From a checkpoint of a small class-conditioned image diffusion model.
Training: soap at rate 0.0014, 13200 steps.
Rows from block 3 of a small class-conditioned image diffusion model, named by matrix and row number. Rows with one number belong to one channel. Each number is 50 + 10 x the weight over its row's rms, rounded and kept within 0 to 99. All counts start at 0. After the name is the row's rms in percent of the matrix's.
After each channel's rows are labels from the 100 images, of 14976 (inputs lightly noised), where the channel reaches its highest value: "patch colour" is the nearest of a few named colours to the mean colour under the peak. Only what is clearly more common there than usual is listed. The data: capsule endoscopy frames (Kvasir-Capsule).
# convs0: first 3x3 conv (model.enc.1.0.convs.0.weight, 96x96x3x3, each kernel summed), inputs 0-95
# convs1: second 3x3 conv (model.enc.1.0.convs.1.weight, 96x96x3x3, transposed, each kernel summed), outputs 0-95

convs0.40 092:51 48 55 47 55 42 44 59 38 55 39 48 57 57 71 48 55 62 56 40 55 37 48 52 42 79 43 46 48 50 68 37 57 41 59 53 59 62 53 46 52 41 28 56 56 64 47 60 34 54 42 50 62 53 49 53 41 47 26 52 34 55 41 46 41 29 42 40 55 55 45 45 54 61 42 39 50 67 65 62 55 62 61 42 56 36 49 28 66 56 46 60 38 64 55 55
convs1.40 092:55 53 42 47 44 49 53 44 54 56 61 59 64 44 36 48 47 54 44 39 44 65 47 46 44 60 48 65 59 53 53 68 37 48 47 54 57 35 36 51 60 61 59 58 39 43 43 51 70 63 46 46 47 47 50 46 52 58 62 32 56 65 72 36 54 62 47 56 55 46 50 36 56 56 38 68 55 31 54 44 60 33 52 60 47 50 50 78 49 36 47 25 71 43 50 54
patch colour: black

convs0.31 088:72 35 64 57 42 49 50 55 34 64 69 33 65 35 48 47 47 59 47 54 52 47 49 46 49 59 44 60 48 63 50 51 48 59 51 56 51 48 55 60 57 69 31 27 44 47 36 37 50 42 57 62 61 49 44 49 39 46 48 39 57 59 50 45 54 70 58 64 58 68 49 32 54 48 52 64 63 67 63 40 52 59 42 41 47 54 45 38 47 72 49 66 38 54 55 50
convs1.31 084:38 46 37 45 54 38 62 48 65 35 58 45 41 40 55 58 51 48 42 45 52 63 48 59 55 51 71 41 49 41 43 35 31 49 42 46 67 48 49 43 49 23 55 54 60 32 52 64 72 48 47 46 48 53 82 51 74 48 29 57 59 33 57 61 47 40 42 51 60 49 61 49 51 62 59 43 53 35 46 45 54 55 48 58 58 48 48 53 51 37 59 45 46 64 52 45
patch colour: black

convs0.34 108:57 42 49 47 51 58 39 65 41 48 61 54 53 45 44 41 47 57 43 50 41 32 56 34 28 51 67 51 41 54 36 57 40 49 42 51 39 43 49 42 29 45 61 45 45 40 47 48 53 49 50 59 50 63 48 54 54 40 60 39 59 67 75 59 56 50 33 48 45 46 45 64 51 49 54 49 38 62 41 56 46 39 73 43 40 37 56 52 45 55 31 32 51 74 27 54
convs1.34 155:50 62 44 55 38 48 48 43 49 63 53 41 59 59 59 58 50 40 58 60 50 69 52 83 53 50 48 58 44 55 56 39 63 45 40 43 32 55 59 43 51 40 51 46 55 36 42 64 34 46 43 45 55 25 46 47 37 64 51 52 55 40 60 52 37 43 45 61 48 51 51 30 53 65 50 62 56 55 48 43 46 42 39 56 45 45 50 16 31 47 51 45 42 47 51 31
patch colour: black

convs0.65 081:48 45 46 62 51 60 55 53 53 41 55 66 36 43 55 60 41 45 49 53 52 45 40 71 56 34 50 46 53 32 39 68 58 44 42 54 41 42 50 64 44 57 55 33 34 61 44 48 48 50 45 37 54 45 31 41 49 70 38 49 60 77 53 55 51 48 53 68 49 58 55 51 55 42 58 60 56 57 47 43 63 41 71 53 57 49 68 43 62 58 58 72 48 33 33 56
convs1.65 081:60 56 44 45 55 36 63 44 61 57 61 52 62 54 51 36 68 48 34 50 44 53 54 26 56 52 53 70 58 77 44 48 63 63 51 21 65 66 51 42 58 49 43 61 51 57 50 48 37 49 62 61 50 53 69 52 52 33 43 56 48 49 52 46 45 60 34 45 42 45 46 46 43 57 50 39 48 43 40 37 52 56 50 48 32 60 42 53 40 36 48 33 58 62 57 39
patch colour: black

convs0.20 093:62 72 70 56 37 32 42 48 33 58 55 47 48 61 47 51 50 51 47 61 51 55 73 60 63 48 28 47 62 42 67 44 58 57 57 51 53 43 31 58 50 53 37 53 46 52 52 44 30 51 43 41 61 47 63 71 63 55 57 49 60 52 58 55 45 35 55 30 40 50 39 57 48 60 55 61 59 31 35 47 60 47 52 27 49 42 54 46 45 48 49 53 59 55 44 58
convs1.20 099:39 44 52 47 60 56 50 46 47 51 54 42 41 24 43 44 53 59 53 57 41 36 47 32 55 42 59 46 32 59 31 42 45 34 43 59 49 55 55 41 58 22 55 58 46 49 46 73 46 36 37 30 55 53 30 44 46 39 51 48 47 37 34 47 60 42 47 46 46 51 57 39 48 39 39 44 57 65 67 64 45 44 46 63 49 60 58 49 48 47 52 44 42 77 49 45
patch colour: black

convs0.15 102:52 46 65 58 51 39 53 54 52 53 56 42 47 41 53 61 42 47 55 60 43 49 42 62 46 46 48 66 55 33 52 44 35 60 47 59 71 42 57 56 53 43 44 52 60 56 70 70 49 49 25 48 71 46 49 36 38 64 26 67 67 54 44 51 46 31 65 52 48 50 52 40 57 56 66 41 46 54 77 43 55 47 60 49 44 49 47 62 60 52 55 69 57 46 44 55
convs1.15 098:61 59 51 58 43 59 47 55 64 57 38 54 55 39 48 49 35 44 51 42 55 55 46 42 61 50 44 35 48 57 36 63 46 45 48 45 62 47 31 51 64 47 66 43 43 44 39 42 51 54 86 52 43 48 61 59 63 39 55 31 37 59 62 53 49 60 36 26 59 44 50 52 55 48 43 55 66 50 33 58 55 53 41 44 45 61 36 58 61 50 33 51 43 68 36 37
patch colour: grey

convs0.53 089:63 52 34 36 47 64 42 49 54 34 46 48 61 66 42 62 38 50 35 41 49 63 60 62 47 39 28 50 31 66 52 36 57 47 56 32 48 64 52 59 53 52 45 43 72 66 44 38 47 38 62 47 41 55 57 42 59 42 49 35 37 40 53 53 54 33 41 52 47 65 47 43 64 41 53 51 52 43 32 47 61 54 46 43 41 51 33 52 52 41 46 41 64 46 63 39
convs1.53 110:44 37 42 57 55 67 45 31 48 43 39 66 54 59 53 28 53 52 35 39 59 44 52 56 53 43 72 60 50 44 45 54 47 41 47 57 47 33 28 53 36 52 48 61 56 49 41 53 48 52 57 46 64 44 48 44 40 56 54 71 44 52 45 57 65 48 45 59 47 51 44 66 38 54 59 60 70 57 63 47 34 55 43 43 41 65 44 45 57 63 54 60 52 58 27 74
patch colour: orange

convs0.51 111:54 46 70 68 45 45 43 51 45 74 47 56 44 44 49 35 47 56 41 51 45 30 46 51 42 59 64 49 50 43 48 59 30 49 41 31 51 47 44 55 50 43 53 41 62 47 48 64 48 59 56 58 45 29 50 48 39 63 45 67 58 54 46 40 48 64 53 49 45 41 52 37 48 64 53 55 64 40 51 42 66 71 42 46 45 41 81 64 63 60 47 63 61 53 37 59
convs1.51 114:49 56 42 53 42 56 48 54 61 52 55 36 44 63 54 57 52 45 55 52 66 43 40 31 49 54 40 48 57 46 49 52 53 39 68 61 34 62 54 50 48 54 44 48 45 70 63 58 36 53 55 40 54 52 47 57 74 64 82 38 51 53 54 70 36 48 57 59 64 65 52 60 52 35 54 44 39 60 52 58 38 44 66 49 63 53 32 37 32 38 45 50 41 44 61 52
patch colour: black

convs0.23 097:45 52 69 46 47 26 53 66 52 51 48 67 46 43 36 35 49 64 38 57 65 52 54 38 70 47 53 45 53 65 53 40 54 54 46 47 49 40 41 46 55 34 47 48 61 56 48 42 47 51 26 30 52 49 52 27 53 64 71 53 45 44 59 24 46 29 63 36 43 43 55 66 44 55 61 42 54 48 57 41 64 60 52 52 54 53 49 54 47 56 45 38 46 46 48 45
convs1.23 102:58 44 48 54 45 59 49 53 42 52 59 43 57 59 50 54 43 40 43 49 46 53 41 70 33 47 47 37 49 39 51 49 49 39 47 41 54 63 78 64 43 63 43 64 40 41 26 71 45 51 64 44 46 45 46 71 46 32 49 46 50 56 37 56 31 46 46 53 53 67 32 69 54 41 52 54 45 58 44 61 53 36 46 38 34 60 54 50 42 53 36 55 50 70 41 49
patch colour: orange; pink

convs0.22 121:48 49 54 42 44 44 52 49 64 45 52 47 36 45 32 33 37 28 55 50 58 50 69 63 51 40 71 43 50 44 38 47 46 48 54 47 40 49 34 48 49 47 33 39 56 46 27 42 27 55 47 54 54 44 55 53 56 45 32 43 50 53 46 50 54 51 55 41 34 53 55 76 49 56 48 42 35 60 41 33 62 62 36 48 54 29 54 49 59 50 29 45 44 38 51 39
convs1.22 110:55 41 35 53 47 47 61 43 47 55 51 49 58 57 50 50 50 42 51 39 49 55 42 32 55 65 31 40 26 46 32 47 46 55 36 41 44 49 54 69 56 50 60 68 56 60 58 54 50 59 45 36 50 41 47 60 38 39 58 46 35 24 42 49 41 66 43 57 52 43 56 20 31 46 42 35 41 35 74 48 43 49 49 58 43 54 41 51 50 50 55 53 62 52 44 55
patch colour: black

convs0.79 087:60 60 59 56 48 39 49 36 52 62 57 36 60 54 46 40 52 56 55 53 64 55 51 52 39 55 27 61 68 41 45 71 46 42 83 40 57 56 60 31 30 60 57 59 49 52 42 53 56 48 40 49 64 47 51 44 34 57 39 58 53 38 27 41 44 54 44 45 66 49 63 31 51 45 66 52 38 55 45 52 51 46 53 54 44 48 42 64 55 41 55 49 48 63 40 40
convs1.79 095:33 44 55 49 50 57 47 51 40 47 40 52 39 43 47 65 35 38 51 40 45 46 45 62 56 49 52 40 55 51 70 39 31 49 45 44 44 56 37 50 80 51 49 52 38 32 44 41 70 37 68 52 49 67 58 44 55 53 52 35 62 51 54 57 28 40 57 46 40 53 44 60 49 55 34 40 54 51 51 43 72 51 44 49 43 34 47 60 64 36 39 39 41 47 51 64
patch colour: grey

convs0.84 123:52 40 36 58 61 51 64 51 52 61 25 47 57 44 42 32 40 56 75 57 61 42 58 53 62 54 41 46 47 56 49 51 50 54 46 44 51 49 43 36 59 53 44 48 54 48 40 44 37 58 48 64 59 50 35 35 51 52 47 50 55 34 44 48 57 45 54 39 51 49 47 56 57 48 45 35 18 55 47 26 54 66 42 37 51 33 67 50 69 48 38 46 55 57 37 68
convs1.84 091:48 58 53 57 39 55 61 66 51 37 58 43 31 51 59 64 62 43 43 50 40 56 46 44 48 48 68 54 59 38 58 53 57 45 46 52 64 48 54 72 51 63 40 58 52 44 69 34 64 50 55 56 50 53 65 44 30 58 49 57 51 37 65 49 45 50 65 52 53 46 63 57 51 41 72 62 49 41 52 56 40 49 72 75 56 58 34 40 28 51 56 60 51 50 61 48
patch colour: orange; pink

convs0.33 092:59 34 52 38 66 71 51 41 38 58 60 45 47 38 41 57 60 45 44 56 47 39 50 63 57 55 42 46 19 55 53 63 59 46 73 62 65 51 58 59 43 56 50 49 56 57 39 48 64 43 47 64 35 61 52 38 76 51 42 42 38 48 44 49 59 56 43 38 48 47 40 63 42 42 43 51 53 40 58 54 43 67 61 61 45 49 39 55 52 49 46 58 63 59 49 71
convs1.33 087:61 49 56 52 28 33 51 55 69 38 41 59 45 43 55 32 51 34 40 38 45 60 53 35 41 48 44 49 60 37 45 46 48 54 42 39 58 40 37 53 65 39 61 40 55 54 51 46 48 51 54 39 60 44 53 68 52 55 59 60 51 80 46 43 48 53 41 52 52 47 69 32 51 56 54 52 45 60 57 49 70 37 56 47 73 36 54 67 62 58 56 50 41 63 43 45
patch colour: orange; grey

convs0.55 097:45 36 51 34 56 52 49 58 59 43 54 50 53 37 51 58 45 43 45 40 54 45 44 63 38 41 44 50 48 40 50 59 54 56 71 52 55 56 55 48 30 54 45 43 40 51 53 49 66 45 38 45 51 56 37 48 51 42 40 48 58 90 71 47 43 70 52 49 53 75 56 40 66 54 64 64 41 38 57 35 38 53 27 52 43 53 39 52 45 55 43 45 60 58 57 40
convs1.55 086:54 54 43 54 48 59 48 41 55 36 32 47 52 54 40 44 48 51 65 64 40 51 49 49 55 53 55 49 25 46 51 28 54 53 36 45 54 37 42 51 77 40 46 56 63 64 36 56 31 48 61 35 43 50 66 64 74 59 48 46 56 41 37 60 64 46 41 59 38 54 54 44 54 53 41 47 51 44 39 69 67 45 62 41 40 51 64 64 45 57 59 45 41 53 54 56
patch colour: black

convs0.77 076:59 45 68 60 61 60 65 48 58 65 42 56 63 53 46 57 34 48 50 42 60 47 40 56 51 43 75 64 55 55 49 43 54 57 38 47 65 60 61 57 75 41 56 44 66 51 50 65 49 48 48 51 48 45 28 62 38 48 40 57 57 50 47 43 66 49 68 53 65 36 52 70 40 58 52 44 61 54 52 50 68 46 49 47 64 28 55 59 47 54 47 42 61 47 65 46
convs1.77 094:61 36 65 38 54 54 51 64 48 58 53 62 38 57 44 41 36 56 48 46 39 48 34 47 48 49 78 39 41 69 48 46 57 62 49 52 40 56 38 57 58 69 47 51 43 54 56 37 53 56 48 52 47 65 61 33 33 60 39 33 58 48 47 50 48 43 48 35 52 42 61 54 68 69 58 44 41 58 26 35 50 51 57 43 52 57 49 59 43 38 39 66 57 61 61 50
patch colour: pink

convs0.3 111:46 52 54 83 67 60 55 45 65 57 32 54 42 39 49 47 61 66 67 48 55 63 50 57 28 45 46 60 50 49 54 56 57 46 53 52 42 48 52 67 38 51 43 51 67 44 50 59 48 61 58 52 53 53 47 48 64 45 48 53 55 36 59 35 57 55 42 34 53 36 34 49 48 51 53 45 40 52 50 53 62 52 57 71 61 35 41 58 77 45 53 61 55 40 46 72
convs1.3 074:39 60 55 40 61 57 46 45 27 55 59 48 52 59 43 68 42 54 48 60 63 57 62 50 58 38 56 55 53 71 41 24 59 80 43 59 62 51 53 38 53 48 45 46 35 49 48 40 55 61 28 60 60 37 56 56 54 62 68 41 59 44 50 53 51 48 57 52 41 48 50 53 34 53 55 50 50 49 53 45 25 48 26 39 43 53 41 35 55 50 50 45 43 46 54 42
patch colour: orange; pink

convs0.66 090:64 47 49 33 28 55 49 65 64 57 43 66 40 75 63 30 58 59 56 40 54 34 49 32 55 35 66 53 40 48 65 41 44 47 60 45 55 49 52 61 40 43 39 53 49 49 46 50 24 40 47 51 45 33 39 52 48 59 54 33 62 48 41 61 58 44 45 50 41 54 51 60 53 62 44 55 62 50 45 40 49 55 49 36 45 37 30 48 36 49 48 54 44 59 40 52
convs1.66 092:50 42 54 67 52 35 51 47 59 40 48 58 59 32 42 58 44 43 59 49 64 50 50 63 45 63 47 43 53 55 51 54 59 45 40 53 38 53 64 61 57 64 56 46 48 55 45 45 55 68 46 48 38 55 53 40 42 48 59 55 53 46 49 29 46 40 80 37 67 55 54 58 71 49 56 54 52 53 58 40 34 54 30 53 40 60 70 65 58 49 63 48 72 31 52 64
patch colour: orange

convs0.5 112:52 56 58 56 50 43 55 49 56 38 31 60 43 63 49 52 37 35 53 61 34 53 43 45 49 53 43 57 42 34 47 48 55 62 40 54 49 57 51 33 60 49 29 27 62 45 37 46 39 61 51 62 56 33 36 40 37 51 50 44 44 40 44 50 42 63 50 49 43 27 53 37 52 46 55 53 43 47 58 47 52 65 31 41 49 39 37 32 79 46 60 50 46 69 56 45
convs1.5 111:32 31 46 50 56 66 54 51 40 55 68 44 56 38 36 58 56 45 62 50 42 50 54 51 62 50 55 44 60 66 37 52 45 48 55 51 53 65 54 58 50 50 60 63 30 53 55 40 57 33 58 36 45 72 52 53 59 36 52 75 56 55 68 53 43 52 73 63 54 62 55 67 53 56 57 40 45 57 56 48 55 46 64 60 39 43 44 54 54 53 41 39 53 33 32 59
patch colour: grey

convs0.74 104:30 43 36 36 50 42 43 42 63 51 49 54 54 55 49 46 57 33 45 51 57 37 65 78 56 54 51 62 54 38 65 58 56 38 60 51 36 55 50 52 55 63 47 91 41 42 64 49 40 53 49 46 54 48 43 68 46 47 37 38 61 54 56 59 42 56 49 46 45 44 53 52 58 44 53 51 49 57 77 48 56 38 46 53 39 42 46 61 57 58 59 63 41 44 58 42
convs1.74 137:57 52 42 52 60 53 45 45 56 58 32 51 64 56 47 54 47 42 60 54 44 54 51 70 36 52 42 66 52 51 59 41 47 58 29 47 44 45 45 56 52 40 51 45 59 57 52 62 69 48 65 62 66 55 83 50 48 63 70 64 37 43 68 48 52 54 62 54 45 42 50 31 50 57 54 60 57 46 31 45 47 40 37 51 59 51 45 30 41 45 56 42 40 71 57 41
patch colour: pink; grey

convs0.13 103:64 54 57 49 58 44 38 53 53 52 32 50 59 59 47 47 44 39 54 50 45 69 47 65 43 54 30 77 34 43 44 65 70 40 47 48 46 41 44 44 55 39 43 59 47 51 53 64 57 41 53 40 30 38 43 57 54 61 70 45 52 32 41 59 46 47 29 54 42 49 51 41 39 49 47 40 31 32 43 35 44 37 48 52 52 57 46 47 37 55 45 54 40 54 39 68
convs1.13 125:50 54 50 53 57 74 63 57 59 48 53 44 55 48 58 43 54 60 41 52 43 38 51 55 66 50 44 51 50 64 41 56 56 57 58 45 55 60 49 38 21 41 73 40 61 58 37 38 40 41 49 31 72 46 63 41 46 55 42 52 55 72 39 54 43 54 34 51 44 51 43 49 49 48 61 46 46 47 62 67 66 60 57 60 61 45 42 31 42 43 59 43 47 57 65 35
patch colour: black

convs0.60 097:60 43 48 58 47 51 53 46 69 48 69 31 45 40 64 45 50 42 46 56 78 32 45 59 43 22 55 46 44 70 49 56 40 58 43 34 54 49 38 48 51 39 54 59 49 59 50 50 56 53 38 38 44 43 58 61 44 47 48 56 40 53 54 52 40 45 34 37 46 23 38 54 49 44 41 36 67 52 63 64 37 41 53 63 62 41 48 51 50 42 61 52 48 42 63 47
convs1.60 077:46 58 60 38 48 47 49 34 62 38 59 65 68 44 40 58 61 58 47 48 49 40 41 43 34 52 53 53 74 54 50 60 41 50 46 47 51 45 64 38 48 54 46 45 35 41 49 68 62 38 58 49 55 69 69 64 64 41 51 35 58 44 47 58 57 56 49 47 58 61 68 29 69 57 54 44 46 75 50 39 42 49 61 50 35 47 53 42 41 64 51 40 49 39 45 42
patch colour: black

convs0.93 116:64 53 60 29 25 39 48 52 67 43 60 43 62 36 50 48 52 42 50 47 66 40 53 55 45 64 62 55 59 50 50 49 49 46 51 47 49 58 58 40 67 27 46 51 48 42 41 49 44 23 38 48 61 57 56 50 43 50 34 62 36 58 49 40 40 53 52 49 48 71 43 57 59 54 42 54 62 65 36 53 48 41 45 43 48 37 56 42 39 49 54 41 58 53 45 18
convs1.93 101:79 60 41 50 45 56 54 41 63 59 51 53 45 62 67 55 53 56 39 45 44 59 48 35 63 65 58 48 64 42 45 54 50 45 44 41 60 39 43 39 36 65 44 51 36 41 47 56 69 65 40 64 33 62 52 56 29 26 55 39 50 38 60 46 62 54 56 52 47 43 49 36 58 47 37 46 47 45 37 63 52 60 36 57 49 42 49 46 58 66 52 43 41 56 46 65
patch colour: black

convs0.14 102:47 32 50 51 48 36 50 51 66 35 56 51 41 50 34 16 57 56 56 52 52 48 42 50 47 51 50 69 72 49 66 44 47 45 30 56 44 45 49 65 46 68 51 43 37 54 44 52 43 35 55 48 37 60 60 54 41 49 61 49 49 53 35 44 62 46 54 51 45 60 61 46 56 53 60 47 50 49 62 47 56 34 39 43 49 23 32 75 52 57 49 42 42 57 56 49
convs1.14 142:59 49 46 53 52 56 58 51 57 50 57 50 48 51 61 52 52 42 43 39 53 60 45 55 51 46 58 56 46 48 51 48 60 49 56 61 51 60 61 48 55 39 56 52 61 51 41 60 25 49 49 35 63 44 50 56 53 75 43 44 56 48 71 51 52 49 38 48 54 49 51 50 46 53 44 54 50 62 62 60 56 51 37 59 52 37 66 00 45 46 56 47 50 46 60 43
patch colour: yellow; grey

convs0.27 090:55 70 59 54 45 47 53 51 36 53 49 54 39 45 43 44 57 53 52 57 46 48 50 62 54 47 52 12 47 44 48 51 48 73 78 54 55 58 54 43 50 46 55 47 49 54 48 51 39 48 59 62 71 52 62 48 59 34 54 41 35 56 42 45 45 39 52 45 53 35 48 37 35 62 55 51 58 64 54 44 52 45 63 56 75 51 51 64 27 56 38 63 48 37 48 41
convs1.27 086:54 57 63 43 50 40 43 45 63 54 54 45 51 43 55 72 42 21 45 53 38 43 63 36 42 53 44 63 50 43 40 49 40 57 40 56 42 46 43 51 58 42 37 48 58 60 35 75 59 63 43 51 40 39 51 44 40 71 42 58 49 56 26 63 50 48 52 56 49 51 64 45 61 47 57 44 43 54 50 42 51 47 39 53 34 62 61 39 63 45 42 45 47 75 65 38
patch colour: black