A small class-conditioned image diffusion model, trained from scratch: 4.63M parameters, batches of 128.
Rows from block 5 of a small class-conditioned image diffusion model, named by matrix and row number. Rows with one number belong to one channel. Each number is 128 + 32 x the weight over its row's rms, rounded and kept within 0 to 255. All counts start at 0. Numbers have three digits each.
After each channel's rows are labels from the 100 images, of 14976 (inputs lightly noised), where the channel reaches its highest value: "responds to" is what is common among them. Only what is clearly more common there than usual is listed. The data: capsule endoscopy frames (Kvasir-Capsule). In brackets: how many of the 100, against the usual share in percent.
# convs0: first 3x3 conv (model.enc.1.2.convs.0.weight, 96x96x3x3, each kernel summed), inputs 0-47
# convs1: second 3x3 conv (model.enc.1.2.convs.1.weight, 96x96x3x3, transposed, each kernel summed), outputs 0-47

convs0.93:152142099084072106128131118124123114147143132140072112154106141154112129086147135131119078161086178124114130122114145138127098124057124051095163
convs1.93:140129103123131145126131075117125110104100087129135177140085145124178150163150140093139120131175095117140138146132145151134227122138127153116131
responds to: finding: ileocecal valve (32 vs 8.8)

convs0.49:082119157125160146101090127106108151137101116143115125134171095166126125121115200125126148055094125129216143160169010146140100111135110114167148
convs1.49:093122101061070114132138149146156127091130126108200080110070121100149135166123071136146127102074145143027134102108150041140159134163137208125094
responds to: finding: foreign body (37 vs 1.6)

convs0.67:174138131102191115063134144161151117119133163104169139126157135066115156093119110167160125068102111159158091125132109086104155117156136138129118
convs1.67:099086129164055076171096163115082094112117090151091111178086159166121149163180152129103152129136105078112090157155105149176090112133126092105190
responds to: finding: ileocecal valve (29 vs 8.8)

convs0.12:171116130087078154142131138082152123090159141221192157138132138072161080139133162102146149115204085146145151149113188189108091112167155094086145
convs1.12:090130175177163156128085117076126174153114066044083121109091091174119167081128106154089097100152108137126109177144099052188134127091108092125084
responds to: finding: pylorus (43 vs 3.4)

convs0.20:137112111121101168136177162079119142103059114099101121119175132122099139169115117164140092099092131155122083087143123143121059089099142075074148
convs1.20:148140154131121093111165170143148148136210105128114181112105091131089071147120151115116120136134138151101128195125147182198235144108115120106072
responds to: finding: pylorus (34 vs 3.4)

convs0.2:136141121128134139131161139125210131143067123123153181124136178076125065148116156081197106055160092106122127141122105090082143161115105220192040
convs1.2:071082156138100140091112118110078159105173157103110148074102112145101182126162133190117147179106121082106106068150148131146136144155154097105132
responds to: finding: pylorus (46 vs 3.4)

convs0.90:153058119195193124111132171121168133204144144138118134125138128114145124137137146117144149091170165080127148078132150185125139146046139171120157
convs1.90:166146154125079133159147050134124141134137160065136166118129161088133167141135103185165092182156122153102130179083111052150136171222150091123107
responds to: finding: pylorus (25 vs 3.4)

convs0.45:120076120133138106094162100146127192165027135188143168076150134141133123166110092140119130140151155110149151103125134105135140158142160114155139
convs1.45:093147133170146104131174113123097110134176115084085120157149121122116111064147184145107160121074122142082147154116125134121138096096168159166147
responds to: finding: ileocecal valve (63 vs 8.8)

convs0.47:151146085133130096142154163174083136150094153111112097134173170163130124100199168125131081176145133046105113140084165141122163147083136126138087
convs1.47:120099078102120125150089134134160111183123106110153137145115112091149114133113141099151175132175147131198122102131117155178047123161076084139117
responds to: finding: reduced mucosal view (37 vs 6.2); finding: ileocecal valve (25 vs 8.8)

convs0.29:141102115174130145170177143188078129167089131085157247156176141081099129108202114165087206091106089091123116093144113109109104148115115148082097
convs1.29:097101160143119121102117148086138148113160148118191085149123112167098108137144106112118097166112162174088153131132135154141110135155081148143170
responds to: finding: pylorus (50 vs 3.4)

convs0.36:150127128145137156068174100111092079120121133134141131142162143118121163185119135181111112128073158166122172134093109136091155073168138044161101
convs1.36:098089106117139109193114125109139185088171149109141125125068109142099140161099142162131113092048135140116079070112145139117174112161126062150129
responds to: finding: pylorus (52 vs 3.4)

convs0.42:114096067115106094092117179173142137151075090129062104143162192143164171109152116147104140125103111163081107124115108131120132109148114102165144
convs1.42:113138171150110132161142079108123145164149129101172109077182127171128099136148105148136142072163136093163091125165186125097095121121190111145136
responds to: finding: ileocecal valve (63 vs 8.8)

convs0.17:161119122153129145106136177078116060152124133243128118070157098104127138137175137141128134141139138117148108173098177096104142183103107121155185
convs1.17:097117163119090143103139143143076203162124107085127148182176130134131123133109122106099126109084156241090132175130145112099144132069113150112046
responds to: finding: ileocecal valve (31 vs 8.8)

convs0.10:168147110128115168113137134153155126106153122066185105121135105197075150064088079167153167126109141111114176139108102118124103109107156110123143
convs1.10:144123090124171127130144074117115128163146195103091174107157097084173142148143185090070137142073143112136168110174156156151117089165126098110104
responds to: finding: pylorus (48 vs 3.4)

convs0.53:128113066137133175155118128108137093178186089132146088125055147147162150143139168170131158163129132091114060075117053173097082127152122111118146
convs1.53:081158149106140091159116104099142121122083103131186153105166131176107193117139084126136083120130157146122172136157153171117124149103162145156122
responds to: finding: ulcer (28 vs 1.6)

convs0.79:156133127130108094187149159125195144168112123217098114139088094115112144102122180080097097177159103106128151149151129119101128186113178107186122
convs1.79:123164160147151152108140088158112132146176154103170083101130175140114124145114085133174108082102136111119115128128209145143192118147034135119122
responds to: finding: reduced mucosal view (29 vs 6.2)

convs0.44:085188126135109087135152154175077135117162163079115123162208142124156091119181125155203161107094084058145141154083126124122052130157149115134148
convs1.44:154094160117139212109095141167126120153097093175094096151096084091134145141090162092129112113142118157076094102172086114152148129138074204098116
responds to: finding: ileocecal valve (64 vs 8.8); finding: reduced mucosal view (36 vs 6.2)

convs0.62:133112131110128163076094164128098171095120114061155157119167126132080117139120159155138136067119114151090136090123102152122096148107117094137127
convs1.62:094133049113136125091108089096177126171138113142136125179064120118114197101127115124122059127080169153096183128147117131111148165136096110100109
responds to: finding: pylorus (29 vs 3.4)

convs0.68:183141093146153128101150151127110108102140164058158144111144145144165156133203102178156112140113174131092148138115109119113071049151067104120118
convs1.68:144130158133146160145126115124106122137098192154112113114150132106079162110116106127074133129132107066125125135091126105064148134135146122101187
responds to: finding: ileocecal valve (60 vs 8.8)

convs0.25:094119070071138124180135103191114116105117114114169105149139164139149112135147108146142143181084128131142124195171143102122077170220138151113195
convs1.25:162111141107161121064126148161187154163102119112147109117101130132121163105086083130125125168160129150099130051107121145137161094051066100164146
responds to: finding: ileocecal valve (78 vs 8.8)

convs0.35:195174135086081081132144113170108153124122177144115140173119140045097086155140133109110133151179113122112116093161166141124124120141097141143145
convs1.35:163123152147078101120148086140147089130147133094028106202129132148118071166180104134096133098124095170151165147092114049136114132147098147148107
responds to: finding: blood fresh (48 vs 0.9); finding: ileocecal valve (41 vs 8.8)

convs0.83:099113133154132101205142139141118107155091127130144092163095132146180133103078137109136112129109112173159169174109101139110135130084098090123097
convs1.83:169087151142095123098124156193142160112128125090169076135164140130144156093197153171160175151141131086137117068111145114141153141125163138216093
responds to: finding: foreign body (57 vs 1.6)

convs0.43:110154158104138152161157122125126162129208109108120133144131119152147129159124159127125115109077073035153131163127139167023119179133124128111147
convs1.43:139103134152124142111126168167089077136062093199116088124103130072115139121137144079137153146125162204120100063175112103198123132140121115112158
responds to: finding: reduced mucosal view (33 vs 6.2)

convs0.46:179120169136135123146095182149154084162131097103122128131157065103161125117117096164127132128112098016134162106096107198115188121186117152141067
convs1.46:091137103109138152156133115088112169128120098138168195114120123151117154126131147067104116083107166168106132209113098051150117160133106132135201
responds to: finding: ileocecal valve (37 vs 8.8)

convs0.77:120140123143148125145102241154151092139111097099084102119118089078112096103131133115142160134194118103211119157148173094102147127091108146183092
convs1.77:137172147113074098089162109161053122137099151157084097108136182172139142093130113146104133145084071098077117159176128165161120135153131146102121
responds to: finding: pylorus (42 vs 3.4)

convs0.39:192106166156133092083181076176068109161140144166110100066209146102104102173145121153166134130102122105071092118130175122149163105085136111080134
convs1.39:164180163139127110120165112092127145131069137146146140148082139188154122096157161185091125121116115117114140078163114145110120133158074087155091
responds to: finding: pylorus (69 vs 3.4)

convs0.40:127116132149129122123099127157127098118136085118129099124123178101162181108105074143119141112133152079075131133135116135148205148152134114150139
convs1.40:141147102104175192139167138126113152133105155108118089076093127088146153159135151139137147194145111142169097170137121141135092123122155117101137
responds to: finding: pylorus (79 vs 3.4)

convs0.26:085121175163104075177136089108135109200127086173099098147081132151140138129145101124104129192158201090094154142167170167130060136168139109117175
convs1.26:150104110113157149164154187135154119057097110111111188079105112095101086190130182123147130102127111073161113158163114097133187063041140140132104
responds to: finding: pylorus (39 vs 3.4)

convs0.92:176133203127116134150128132123104084119078096126143149164114190089120092166081146094141122118111114135134108186112146147115133086156099157157083
convs1.92:090168116123160178076140138123187149114088197089081131179167093184156101098168127154122104174112090159123097112093085158137117166086133113166156
responds to: finding: ileocecal valve (28 vs 8.8)

convs0.70:129175147080146088164093127111117114126137159152129162185174131069118107130107193110204085153153155129127125136164135120151060091140134089163109
convs1.70:137146103136077125148113098156117165080151103083085119138110139144133151155163092149151106088154094125167142105145147171125207219152120089129110
responds to: finding: foreign body (35 vs 1.6)

convs0.80:137090048151169113164148124080106156073097097175122187168167105134119125126186154158174161171124118197121169163136101118116103138132117109152112
convs1.80:110143135139173126141152122147140087166170125123150082117042177148198103138086075124079153096103102123115125101088185110112195130069145171131138
responds to: finding: reduced mucosal view (30 vs 6.2)

convs0.81:115132124120156125135092162159153108126214087116119130127135082116123159171128141157136139159138092129110188164108115187121130052132083134136155
convs1.81:103107179116168084105220054120119131113074145125124112131103125074115099149140092085104132118148166093123126113145125058148174139130147136108096
responds to: finding: ileocecal valve (30 vs 8.8)

convs0.41:119149076118159081158192142125129151073064141118099107145120117125110211101143089139127082079134134110110159091138096083146170170168142110094109
convs1.41:122105127122129145085114155143159143183130109175085053118126171140131174108088147103090107113146069092151067146168181136070097144119139107121182
responds to: finding: ulcer (43 vs 1.6)

convs0.48:140109109102130090153096123133109148148036063155109174086118146136114107083152120130089148131115116142077142106126128167070200104084095103093125
convs1.48:134083102126102169163115198127122101088125157101140097118111086135144108137078229206178111058110156106124089105107138124168126112121128150216119
responds to: finding: reduced mucosal view (71 vs 6.2); finding: ileocecal valve (28 vs 8.8)